config.yaml
model: "image captioner"
dataset: "photos of plants and fungi (iNaturalist)"
train_examples: 90422
image_size: 24
crop_scale_min: 1
horizontal_flip: true
translate: 0.12
rotation_deg: 10
tokenizer: "word"
vocab_size: 1482
encoder_arch: "vit"
encoder_norm: "rmsnorm"
encoder_norm_position: "sandwich"
encoder_activation: "gelu"
encoder_mlp_ratio: 3
encoder_head_dim: 32
encoder_fused_qkv: true
encoder_bias: "all"
encoder_qk_norm: false
encoder_parallel_block: false
encoder_inner_norm: false
encoder_moe: "expert_choice"
encoder_num_experts: 32
encoder_moe_every: 2
encoder_expert_mlp_ratio: 0.5
encoder_experts_per_token: 2
encoder_shared_expert: false
encoder_patch_size: [2, 2]
encoder_layers: 8
encoder_width: 256
encoder_positions: "rope"
fusion: "prefix"
decoder_width: 128
decoder_layers: 6
decoder_norm: "layernorm"
decoder_norm_position: "pre"
decoder_activation: "gelu"
decoder_mlp_ratio: 3
decoder_head_dim: 64
decoder_fused_qkv: true
decoder_bias: "none"
decoder_qk_norm: true
decoder_layer_scale_init: 0.1
decoder_parallel_block: false
decoder_inner_norm: false
decoder_positions: "learned"
decoder_prefix_bidirectional: true
decoder_connector: "mlp"
decoder_tie_embeddings: false
residual_init: "scaled_by_depth"
optimizer: "muon"
muon_scale: "match_rms_adamw"
lr: 0.0016
momentum: 0.9
nesterov: true
orthogonalizer: "newton_schulz_5"
adamw_lr_other_params: 0.0018
grad_clip: 1.0
steps: 22600
batch_size: 64
epochs: 16.0
lr_schedule: "wsd"
decay_fraction: 0.2
final_lr_fraction: 0
warmup_steps: 1130
weight_decay: 0.1
adamw_weight_decay_other_params: 0.05
Rows from block 4 of the image encoder of a small image captioner, named by matrix and row number. Rows with one number belong to one neuron. Each number is 500 + 25 x the weight over its row's rms, rounded and kept within 0 to 999. All counts start at 0. Numbers have three digits each. After the name is the row's rms in percent of the matrix's.
Before each neuron's rows are labels from the 100 images, of 14976, where the neuron reaches its highest value: "responds to" is what is common among them; "colour at peak" is the nearest of a few named colours to the mean colour under the peak. Only what is clearly more common there than usual is listed. The data: photos of plants and fungi (iNaturalist). In brackets: how many of the 100.
# fc1: MLP up (encoder.blocks.4.mlp.fc1.weight, 768x256), inputs 0-127
# fc2: MLP down (encoder.blocks.4.mlp.fc2.weight, 256x768, transposed), outputs 0-127

responds to: order Asterales (37); family: Asteraceae (37); text has "common" (27)
colour at peak: orange (32)
fc1.105 072:502516474493470501486434498479491516521498510467483480441526492503486509531516544492508483491502538549534530469483498498527506527520528510498547519502471465524503484500481500510514540534559524498494534510531525462476507507522509499533437546508488507489502521506510528502496506549514481507528529553473508470494457488528503496496464500516537500483497461483475510476502481481514561470518
fc2.105 069:518490513495483483481519479528533534511516520531484509488476495473505471531471513493518448506521508521516530544513484489489529483535524494476523551507503497478510484535491506457495539539468539491480501511471487519461515472528505474508533491540505491503513550477451512493488536481452435495514528482523535552450520492464502523504491474507542510527511485525496521495501516557501542524498

responds to: order Asterales (42); family: Asteraceae (42)
colour at peak: yellow (50)
fc1.315 109:525513487459529569509540516482509494498531520509467473502461531504453502539506453517525515516510540501496447489543462490493469496508526546508489513513494537445483510504485484524513510535501519540483491471500497489472476533483472515446521496528495509497489520501500491510514491518473506483468514484484519442527456534521507551481506507473498495506505478508455530522495455501497508507456
fc2.315 107:491508476464580529515508494540507517470493529517500473538527496498528509471488479506493490509578476482536481512514477526541461463519497502472491480452540529519541503461555509510475503452510479463502504512494516497496493506489507526498525549474501516486478502496472504511480481511478500511506507514529486489438492523480472471513496462496471506535466485522465480507517502465477526505499

responds to: class Liliopsida (31)
colour at peak: grey (72)
fc1.719 089:550492494501520512514454472477494471466448492483454474496496525479455506504531521475553498527489490504431461484509482511488523486482517517489495516500492520553566470500465511495514479508477535479520488514453507507507534466496483501482495465519451501470507505491512506504526513525460522506445532467509522475526490490551505483516486522481508501518495471474521486534492557557491533521514
fc2.719 084:484450521471488529463484550509466509508500494458499470482486478504503478517510474507452523480483512471504506504479524492530486491541484466491485506499543497478495490516467510437465496551456459488520509503565515492470537449518524497445493507505456523456550555508477528449471529466593505487480488518513471519511512495475497488516526465524496492513504512492444515460541522470485462464456

responds to: order Caryophyllales (41); family: Cactaceae (38); text has "cactus" (25)
colour at peak: pink (25)
fc1.574 072:523500502482484479453503512474468488482508534495464464535516503483459525436490480540525505454482450481457466511499499517481515490485524453472492490489528536492552501493514474521501466513495510478470558491481520486497510527517515474518510485497502495463456483552436485492484467488495497472485495502516544517481524475486476501431529512460515532509496518490467516445467488500519508519490
fc2.574 065:515464479491478530504507505488531522491514483475505454534513520481469489517479429499492583506493475472496512514549454466490445466487478526504477489470465470486497527459469489503529514490511539523509486481517487467492525519498510478455495478491527502530518581467479493494485515547510481491502482474515515442547510499479535476483523494483486492489496495476494521505536508526509459506467

responds to: order Pinales (26); class Pinopsida (26); family: Pinaceae (25)
colour at peak: pink (34)
fc1.726 044:478492515500492505492524530489482482524500534513517526492505502444502513499459471463536504492528484526471487517493511522519513570468517482495490514480539559479475495506479498534477514472479471545483540491472508462543540489457471477535542474512483539476489478454470502544483468470500510499514499539477510476523547480502474463443478464490486501539478503525524473460489462508518525499482
fc2.726 043:520481512489479506472549535459477520547508515470450431478445531501502511514512464459493508497511514509452513512464492508513506498442555552464491495507499492498461470508476520487524495523520480519493470511499496476501519483525511497546487472509492511510510504513517465484528471540508470502536474491501511521473504475497485502515515463486479526510544524526469511528489466512501480461528

responds to: order Caryophyllales (34); family: Cactaceae (33)
colour at peak: grey (84)
fc1.59 084:507518491516475477489482511506481492515509500514514518519514491474465504483468468481495486480502513531502487521491557501534529549509477532485548504514508490485492506525518548526496503490503495558516529582476469479517500526529560484505483504466520468531493484509539507514486538522469518537478457487500542521503492525505502480543505478525498460526505500503519516528517518464486520529492
fc2.59 081:540514508494508524502499484498513454513464519518503516519532495494487485524514524504477515550506549508486500491498499509518465504494502488517477518493492515505480516547511544537481515490518461484451497519466522526521487484546499483538498495532503483508520472479478499512460485422493485512465544465538456516491488519479532436446529456497516492534537514477511494529493511498534510486467

responds to: order Caryophyllales (32)
colour at peak: grey (86)
fc1.116 119:517497497509476454468521488473485464475512503505490508538496515524514514514520515479485452528514508505512481470448454478439524531500517515512475524485499539502529548549481524498475504493541525524517535497472501511524455524487507541519488492485528457534496478551536512498516521501438503508501480496535487513489529511529457488494541450493476534479500484456552516493517494516475515496457
fc2.116 119:525497529502493486456528551483509546506539477489473504506492486489532508541502487513539486554528549495481446501523509483454482523484512496497467454494485537517509507491548489514486494491479513505474481475535560470479494470440488510496528514503512398491465522492471515476480496451516518510483500499500463494511512516472484524490514490499488543477516506528462501498502506464488485508487

responds to: order Caryophyllales (34); family: Cactaceae (29); text has "cactus" (26)
colour at peak: grey (83)
fc1.248 069:511473518518493481502488479471512491473468451497502527518454492537507531481460509486514517527498521502483476448493499526542529571486526496524484535536488517488489511535461492467462534491512492532497460495479510543499466482522495513490486473435527428470467479501525505498535502501469520504489483489533483454513514501498514520519515465505501492525502568497463519507503534514533512495489
fc2.248 069:541544526501546473479519508510491524504471516493476504503524488505500452507500515535502491538533496495511489513500512497492497546514497508499544442495490558532474490525539483501472525476491542534462479473521498483526493510529502480473513496537546477521502502490482481477508499483509526451443520467502512487535523494480538472481551467518533524493494537501478536515503513538560472448522

responds to: class: Liliopsida (33); order Asparagales (29); family: Asparagaceae (29)
colour at peak: cyan (48)
fc1.231 096:515499500523457528511471493496496493487482518548481505473511464495485538479524505531482480481496518488483469498486464469496505481479498516488498504525550497507520537530553497522507521501476474496506477524504492442443530480467489527530460554535466490477504487520503502526476492548510507503483495496488507502468505524525529556501488489469482478463503443476508479519493460475495462511525
fc2.231 098:468498518515479512490488512500487519503486462520504499491465516491505556517538475496461486520492488534522519470480468497456465524501512515467529474524471498494516523504471504512499492554500538488494509465526505491468534498509495511501488482521479538488454524472499537525530472533470483485506492533513465500516502505528506522485531486503498490472523440483486513528536463497510519537483

responds to: order Asterales (27); family: Asteraceae (27)
colour at peak: brown (82)
fc1.207 096:490521474502516455491523501508498499510478490510528493491464515497498476535501505507532503454444489502498530484468520497531499502551501481480503510528505478528538489493504512528503558491507492463458488507510503477461463475518497539443479476540504509499471544506476491486543485482514533471481493524487510503502473510477512524490476564483512532514503517509510521478473449537509492477516
fc2.207 095:509535493509523474470494474468502474511517503526456483509557486574470514527509484544507504489503519485503488445488519497480464458507497508511490491464511501495510477467554493465533518485500527499468505487506498487504537522521472522525480517511537455487467525498494508497483478469480521554504468515533516561544535534493492526519432484452476498525525499429464512528488512490507518455544

responds to: class: Liliopsida (26); order Asparagales (25); family: Asparagaceae (25)
colour at peak: cyan (60)
fc1.55 122:460526454502486499475441535517532487529524498530531479520507482472465510526530498543526482497527499488464512522488504496480485504523490506492505484509490507509512533473510480534525512472479515488517498539513445477456527496524501525423461508524467501517485520487500470464507492506508492471529498515490457501498506501472490481447486496511476565520506552495516473523511500513522488472450
fc2.55 115:552489516531491487509456511495491502509488532495495520459485517558513503511513491518520434508484504460509493465511532502476464513464494512508484515519524521491502515508508504470493516498529473503490514475480501489533492508443504512501492525479495508469528514481487562522504474499496470516530514530534483508531501510504486466538471511531482486480550449566522486527421497516519519491513

responds to: order Pinales (25); class Pinopsida (25)
colour at peak: blue (25)
fc1.577 096:453456511496478488487564506505518523515515474505456468460505498512449499487502486480523498490501566483471498513480481503518501505503488535518497486545470478485535518469491508459481551531502469515522510462475496483432460510462516511465510481509466439506473503505488556469531458464482513486527488492485473457518471507509492526494487510502478486496531490544468512511507482460480511463499
fc2.577 106:540495515453515495539480464474488488479537461486502519513513516476510499481497489477513505535508541522502510461505495547497474460488531495474513536502471500512514538491517463482534477492488434518498492529519560473475500498498496461474534494466466462469509521492505501457487522498509482498508459506540497480511478476480474520500525532518493475512512494501503481523513430538506547456479

responds to: order Caryophyllales (55); family: Cactaceae (55); text has "cactus" (43)
colour at peak: grey (76)
fc1.323 108:487489484514478518505486511491501499551428466547488509507499517501490499514477481528502479447524559544500507497499476552500483498543519494506482476512510478521491469504471509473481451513502508496485438474469485510531477526462518451481530516511502497517504483519495548468517505497472474518476501516455486490478536488490485451495493476508476488487487476464539500486534518506490528509486
fc2.323 103:489502542524519477509493429478505501517497481498517496503517485465491462519518465531490433496512475543517470491520503468511546520537516475516475517503479490512480471449459457483507492506520513496452499508465508501541502516513487498493492432509492504521517462505513525479457499520510523462458527457491492501499488508524521510510478491533482492539505496471486503525492460544496491487490

responds to: family: Asteraceae (32); order: Asterales (32); order Ranunculales (27)
colour at peak: orange (53); yellow (32)
fc1.236 070:502515519482506532536471480501506470523471471534493459500503512515513492574524469497509548490492520502503475493492483511516523493459452488506501485479518533471531509484557529485477494483506532540480495501439532508472514522484507437501459501491496519529501509518544459518515493509471527561496482492470515509491508520481504457473498504485536512491525537511515489478496517489520476485461
fc2.236 075:492493511485491535526503535461527530498485520517493505536492469536497502502498498513533503472518470508499483501515564536508481473488532473494486518504460538514471433526470469495503456465517495541517536552470510476501515521511543483501488489503487504518533496510506485533470501525511464514490521456472483540473456475506508445537471500492450510471485527538501491500480505495523505483461

responds to: family: Asteraceae (26)
colour at peak: grey (89)
fc1.20 085:554489501409503526493508448491481488524500494483511503504488516520499524520546472489537482464465503506491529496475491488473536481466503513529477499512485459499503517483525549459507499485491531483513523469477479491506528520459527467498488502464539536504509479523543445510498498528510476489513522487483495515501496486455506509476505520495499519461481512455515494468487470536430468534530
fc2.20 081:525513509521488542487497556482531461513468505473559512490478490483455499509512499516507516504490501514504500474529496425482505473490484484520514508529476473521485515514513530484514561492485515522491449542517497514504498518477463521519486522463501424542492471520528518496477494483475512493461545530516506477466495467507492491517455490538502507507471509509490525530509520512474507473562

responds to: class Liliopsida (27)
colour at peak: white (40)
fc1.482 127:518476523521505504493523518460494460506502523498485504492521541483474499466501471471487560507469460529503518538485471496525537467517490476459500538512472493533519461501504494482501462475506474493494503537524498503510518490521499485525509503530525538465523491512486530514504488494479498428460517470506492482483551566511464504518537522523507483481510527498510508513510545545509544515522
fc2.482 118:489515517514548491483510489537507498486494531528485521492483496490472525518499467493498451541504447537505519495471521516483413497495511511512525501499517531535476529484462534489495453527496515490487468462479526496510472505529535490469487485531456493525479547549519499540506452423523554494494508460510441578490507503488530474479495484477513508478526505505487498481486504516526494482532

responds to: family: Asteraceae (26); text has "common" (26)
colour at peak: orange (48)
fc1.118 057:494468496479531499505514487477498523494464482528522452488520588519500486499521506515517453509482516558496545464547471495490459521506488500478498519456454462499489546536495504511482511526504461511464525526496481507468489483518494507473465507492490473467497485453474502529478526526497470545527511472493468489446443518496502477510504481474528496510473457508500517517539523482499448528503
fc2.118 054:521502525504498517510474469514469500485499532540512455484505525524541517477477495497548489531463466509532512511481503515489494521529522538438504520497483507507474518483500510499470477506481522472442534519478577507466495479468494479546518507473470508510481526461484525466521503495523503499506520479496472502528496533492495530487504449474545508502499521524495502490485488496509512507519