Rows from block 3 of the image encoder of a small image captioner, named by matrix and row number. Rows with one number within an expert belong to one neuron, the router's apart. Each number is 500 + 40 x the weight over its row's rms, rounded and kept within 0 to 999. All counts start at 0. Numbers have three digits each. After the name is the row's rms in percent of the matrix's.
Before each expert's rows are labels from the 100 images, of 14976, where the router gives the expert most weight on average: "strongest on" is what is common among them. Only what is clearly more common there than usual is listed. The data: photos of plants and fungi (iNaturalist). In brackets: how many of the 100.
# router: router (encoder.blocks.3.mlp.router.weight, 32x256, trained with AdamW), inputs 0-127
# up: expert up (encoder.blocks.3.mlp.up, 32x128x256), inputs 0-127
# down: expert down (encoder.blocks.3.mlp.down, 32x256x128, transposed), outputs 0-127

# expert 1
strongest on: family: Cactaceae (33); family: Asparagaceae (29); order: Asparagales (29); text has "yucca" (26)
router.1 094:487536481529532529476499482496551445503526439539554491565451475529496476514460560447449530508538428539478456597462497579499511527453483517525485472522546542396473543551472530522520515542503456526516491465490510489535433502460480480534441470521478524503419497495511556565528524515469474446396547503470515540483496377467558497519556468580492560486456508490437508491482506478551520540459
up.0 108:435535479469499490550417522469481508497495513497574538538410450463466511473445500535522471459423487465489512522548514479408460493506500456506506497499543498435457535501470515547502466456511516436519422437470535535520443502493425548459455470467445501440559486515495571477517513472501567471489429431512476490470505436496526533513398579490436476491559513497514430499487486550481528530535
down.0 104:552500507581574458528474521517445467575526501481445516475584521527498487496445587468528502502493472482521525543511487446422514601505516485474512477429501526494492500497486533521405490531504464491507541500603468518607470470563464509528456502480481477583489486552519459524504484557544598529491529558513518425499536483449553519470510498483500545490437497511403517506492526537506516485507
up.1 108:530487455557467455480503485426541470443530504486471482535520506468441497509471476505565462510453485593507486407550593541529470486421463452524417518564512512498524489447513472455466561484567486485606526480413452506450492505453537509522508493499454504448546567504463462439591511447520536453473452470522578470472541450428503452500558521477542546465526453464498456474488522530517578444490
down.1 113:506474467533456603540503515486558449408482529473517564537473471531492495536564487498548510510483501535442463496480431442478464557455509445557441511404449510437531517499417409459519484454481578474469499462457506461499422518511463546511435547460499430531520464457461524474547495556494517493474576500507510505429484478479504506496503499441499461489503497502501528505489510507507497444542
up.2 106:560523500516515525474509449493489437504514490454522461508473454472528478573480472479480489510543524523511539453427521467496505448490493495516467481465464526517457511505519437456514504481451507467401530468532541482552521510464499479496485505481509495576501496433489523474424457415513531550455520515433486507512475510422493398480508494478472568525426435483561508468554441512554452454445
down.2 105:568489526467503510439440477440492538543518525530550399458532524505419509453548487505480494443533493452530493573591504503575480527505481524530499498531503513503490463497512468517589429512484453541522541507502562463496526501482587413470548444497569493473525544468479519526507540542462522493547573532543463570453440479533531533525521562446417463456449569518465511540489562490495450474464
up.3 095:380547491519559471571455529521466474487479457492587498470507543523535508465459483560519430590510471426550401503467532480423500490509550452550496521520496480492501518517561478526490566464442404502563524498503467536483611507440491540493525519547488502452541518440491501534536513492441465550484508545479492523476553537538496392505484422433510465486460516483491489534535407487495490488498
down.3 098:502550512562513479511450489523562521472524454579534504534479529438459500487511527560478494481552497422520428503446557526471432470508474529605462552486526471509486428536491512482528538506478502450456448504486416473554397485512461492493484489540475581536465499500507528583498546560513453486492580473570522480495501458503493543504469507523498519433531434503463495455480411452469501464499

# expert 16
strongest on: order Caryophyllales (33); family: Cactaceae (30)
router.16 097:473421473525429478457490461479522471556496574515436502509432466493593602542530428558470475528517530490551473561516489571472542555551494478558536495555478523498507452410497507502600522441399508467574476512467451445520522409493561510503520486458540536511462462493504555499448583517504505508551503473446494509547532520532459524487508438517492496547516495520502457519474519470575523426446
up.6 115:467437499428514493528487515512437524512538488492537531518482593457561527554533501344473504556505520536502445418506491468464495539490500577475575498489546499485539537484519450544512509496529503476487482429531484490570551527480425515547469541456503460534555504538480526523548540496472526509493537513449498542580453539469545453481466512525451463498567466500512516449469490409462518476511
down.6 113:510492534483531567524463548454447482491499459502477511471505503512509542506559549508488487489500489492520519482510450488401596594508534479529546429480476458470431444483446513417550534506445508526501527477526500467539385446438498512520452466494470517520472471500492547445527490563557454488477455450468504489521485575460523522496521441579507388522452473517459525521436484483489540486501
up.7 092:584542453468422502494459473517499538504496464446483515509423552513447463498516436478458558499503512401500497522426427516578548485544476453402513493519499473527527470516537506462501521477488519523624458503503586537464486554567501472452607653560486443429498480482496493526520541530502543487500446563464502459493493528481522481511439485501475498482454473528457554579458475547460460483444
down.7 098:509592466493479418388502488487460429555511428470569481497514538500491537528456524559492462444473504528521467533452505477474533502529485536470512503483428475530472505573476492479518413435547544515477438547514531552485535510575527462480460526497472386538535465516471475442490528523408507572546494455596511545525506572615541510515453434453608515498529509474464539560509515494529523542477
up.8 098:528552552524518500479465507550503517472516513453506467555463506475441488564517537525519513493442494538506551515474424531502534531465512513596537509505557455463543446467480492542524445567541531465471480441547559502555570521449500497446499505471474544539486483484476529592471475556517508390424550487526466530500558518488488447471586496478516545495461449486473561452482545507492480481494
down.8 108:578490529477457535553459495474447499463519462500556491493475451550417435467400457482441542494555528414457524491531501502505441403492540492487460564526471459537515487514565525508517555427509496440512510517499458559561462450466467532518466493517410435553467579499476438456472495524474525564520500525504542530509429445487553509501532501498437587563421524440484510502478463500450499520537
up.9 103:524454513476522444558422505444490472547484477470521464490501514440597549477555469545500489510463592414483482455469485524465535526448479547472586491519581442477517484478432413549515489509516465527484483564549441504496509518482476546531530526501525467568499430519482489521492505504505462570494541568487555572552535530524478561468488502478496453551516532530478445456499494487580412492558
down.9 103:528529531454621516528567583549541514528511449464561560547508449549540514521399558457537557503515497517449502512503485493526544465520448564549527545510504558560498540417551506509428489526459516455495548484432486462524510469564477495499442526480478479457501506488546480569518469533546533408468473483531493489479424502483494556464511519464433460531469521546529494497491485504506534497537

# expert 9
strongest on: order Pinales (31); class Pinopsida (31); family: Pinaceae (29)
router.9 107:474541544436561517527514513485485514498536458442514500506563480531497463472500565429527499500465455486516566487527536486524480486542504455494556470523540507455440529528568512480510512507521450453545551584469478536533495431533467563472541457418547473530502430502522511554545425499525472586423550567494563439494534503498509454508542505487518491522452536476560511459471535429488446582494
up.6 100:445452458592542528495505449522485503546452500580519571422478492513439492455510507480504522560518485480481573506516430529497496510521536544508470467550468486480449515442473457495406488543501591516514526580545536541501509498493501475504512523489530542487506524535493460540511494545489538468518483560432440485461470499509498511541602455524455560464468481469564476504527545557512594487482
down.6 099:558520475490481507490484629545518477462511545422465578514561495459442466517481507478488508456463493474564537480539517434513563563501458540481475575522557544534554599556465513550442496512569590467555544507491449499477528493497530454512426481400510490428514484431484525491416551484459485510558478453503582473470481430546578506490538521467560532507483513524480500481460504507518489496543
up.7 097:499536540520479581514537525517641519492467519466546486502479500554480486425446375431458566509508508424493425610536454509464437489486526422479476514477466511461492520453506468511531538498488531484500439527464422492550573491469508500548430472431521529484465465562512524456348540396530565529485481417516521483524515518448476563482512552533484576486480506528471574549480426535497560483519
down.7 102:505521457540555513489492486484474442498518513479518535496444473475479467529491500476517461532534520495476445496492498510449476485501429578474574512502538529510553542539509474570518526471568529521420514559412406505486498493570467551522506429521516464485497577478504480540489473472562451481509459471492564522569537497489523462552515501497402541399489604533444512576489466548466525536503
up.8 097:524512480497518545513480457525466518541420605551401523467523468510513499389510542520521521445483474537492519488513459471491523523460446573513448489462488520525467506519460525506517537469494454512500452441523446509524488483507503481419485568472460491499471450545483523576422520512556506497524452489524471590534554524410475539451516556449457545505602501516521519523453539524378472585551
down.8 100:448504486515599446539519490485550556535454555467460481538510555483508573554490490544555482513487468504486493394533478464543496437497538502493475477494509553506513523579494489497446554477540522533552488480535436469517453492476483475498453432563467515587520449466540464513569506499505511532538541524485525481556497495534502545540481576474389437535435492444453494423484533449472528546452
up.9 096:480506501538518535482464486451442542420530503497555441488522459501469507528486519494503459511457553498476450520396482505542460496497470500519485510505452543496529491506486423521511564513452469458494523490504458432524418539555511543413511490547502430486494509524472454545474444482562529509469473543506455613471561528482498425465581530604479461484491513458529540497495473487556541458452
down.9 095:495551409463528470557498437548473451588555519542359496476467498488515545509541508437462469458512469508525525475523496539522576525519502450456549534538500520514460478475530463498478480465491450535523432439499535580484469507484466481436448509524508505530496457481537521482482472500496515492521534551535499479461483497532504484518540503487505597446443521604536534468524489461444528435421

# expert 22
strongest on: text has "common" (27)
router.22 102:482450501489553517504523459453456629490433490573524443505473481509472528553560527561546476470440540451533572477591400476525424576461516432522556509496516588542547534479495582550515522461524489548487513543521474447468474448518521501488518512497563499505451445508509527498521444521396487463496446537581486488494492452545509495550487526605546497481492524542493448483478549454539504507477
up.6 099:552407530487406457544546512469446480519515472501418498528571468495513527505430537561498533537444473468543497493439450435463532523545525482480517560435532484573561517505527487560477545458516439510463513586491556447459576531487453499439566484449477555543517431501579521488413496506508457507481486570495445530543484503494471517522526434451430536517562512516516469514426509602444491508543
down.6 107:435548543501518470523485514546493475492414525501535504553462566423427462508541533547479508519458483477514482482519518484439413385510434431419520542555450458503502444470548539503460520501441541511496554474461548502483488444566555596428486515522488546445560497499499463567573441572474513466543589446531497513448483457455377508544506496488609554532490470536550547508527436503462527474509
up.7 099:507408488513544546551522489466470480514466464463460484504517566555508516479428508569467545538504514512534549494534511456453549571501430477439561480522533466578535522519507595461490494465419498470504504571548517424521528442496578545492588496441504514475443450535504514570532491495527457496503577523505449484500550553503522461515497464531508561529563544499441444521517566500490500546527
down.7 090:498485470513507490498526476496429439545522503568473494539546502505403423585498540565535470467471528527510532492512539497478518400545452435526542509465486438529465530502561527515462510511527550485504531500445548499506533570539517477560520496518483478510518523581507501551496517536532539508531516467454470470561511511484505475473482563510516472490510555431500444464561481542559489460546
up.8 101:492554456524443523503570477547574531529532560463505493518487597444546516551488521514494461522474548512529429452506483465483567557456505497471519583470520478518512492513530477508500501415390430471539469540448477467493468573555473459508443489583533515475494439494531453474496533471477517536553470479548504518493519422500477466473541494474471497517578571538519495496416433445555501475478
down.8 100:456498528438568485487531523486544453423508466536506518481486532516500497507538490433576519495565432518490437493548505459566507435510442590481507472427434569499445456502470488460498449512561508458504572477494510526467506495481459523476483530518573549517492448488522512538508442416596485483491503582452513482512506493451550445432557522464437494501580456538517406474493519489446499443506
up.9 096:507541531423533535395484481475519500528498420571530536438516630481439471532559573490478519512556487472468465560557468389508563496546461518553470487522476510487520489508549474489495401558495495470479468463527485459414491633477529456491515501517477522532448491560488468502540475538484555529558540524463447476491501483514521568533518497470506513465511484461455554537480523517444496516531
down.9 095:527482511485469557514507571528472579436493595452537489492553536563521547539464587487525472483517477540584481496491409515472486426489500503503405451477539443563473542413471524472546581538484474378517504575528525458536543455523525495495546551473520581507512454498549554527503539450509487522488506487483510516536539517567592493416518492485491487532440512517565517498527420484506470458555

# expert 10
strongest on: class: Liliopsida (33); order Asparagales (31); family: Asparagaceae (31)
router.10 105:509562520501510474565400555530526445528558520442516556473515552594497490461457544515515463518504453544501516504460448505489484500439531468516534435533481432458504514479542460502499463460464522478443534552495530528390460503506496523547482479551578551443534453476512507529519468574508504594498480537508511470483509477463542534500535470576466500530542502498507475449575493497518488585532
up.6 102:473483480451528578541443513472503568564469489526599416515472545527523475506521555517514503486534506530515435534495505491479460523527512424539541518429567488463498532553505525431506529506491512562485504517494474497537578485460525510478420498450513514493542546553511477516426536530443496523525533494495410437536485507507463486542587409542499463470472390495533519481509427504456510553520
down.6 112:459607497493428407549555498554466501484555501509443513489525557531481478476447471381534508543482494454493514500435493579510506523523500608496526491486473457419456549446578484515483535426497552481545520572534495497526486525529505553509442527490494416458513476555476422534459492622524534439487525465485476491472501436454569491462572400438498483506518472502503566519523470503459460529540
up.7 105:522530496530516535433572536555501500495514493450494473561458369463513571427467527487529527518526536510510458555508554493493533475579489499452500461493505594497488477520454563498508529475510503472517492475453447506548363427533518501532443574493480430485546516469524477570550500484482501488551407466422467457492557504457515588471487565468487511553508480455499500492438488487480473532446
down.7 096:454497505488557519450476451522515499562531542507561499520431487517541467553550493502538446536454399474497511561478528567474435549497567502461557446447473483492508556551531496539433475556590479513504456431481516547525478487462515577445530492585515543448447498482429502514505530537540508557493494536504492445541444510541585440571538465482440426567554480511493436466424501504515559527476
up.8 105:467516423574479515468524561562433492513499530516484469510487435460547518465515520474505522431491528531522461440521477497555504449477528518458459501479442485501529482459476527561477568498453518482521496549487484534590557441463513517443517496470488461559584470513450507529523491372453495557484509447546471502498372464515470546525473562471552500491553602625563421458480450530454583505490
down.8 100:567389497530553482572502446434490485509476434505430492469496516453481495488537478495535456552549489511536486471525497507453539463528524501443511518429507549501449375557538487518549509590502558560505531497543428474541498516561464460445500546492500434461500465560496419486540460504570457573487452536493534538517419529500481512548580517494653560519554488486420539525539497581516538520484
up.9 102:545443489509527494472467493502494437551536510495501502475508539523496455430485516524505462483536437500470573541445503581558527506501543501572450526478490549509517412407491521549553425489474513499545503518523444534495448570576500505389398481512540500503493470493489509521506490584514489538466491469534554493512529422470510535485481504455489479566483410467482487515491468548461560492544
down.9 095:596517464494442491476532574484537471607448461479504472535452463459482469471375474550531515499500507516507536510470530484469475435488431463508465531536477410511481456505473495459537606532498515485536480426525491555517514500485438478508485523499479410516537565546442475518402419500561480526495511509532512511532473484452533502492437556510485469492485545452459522573490486511512530448615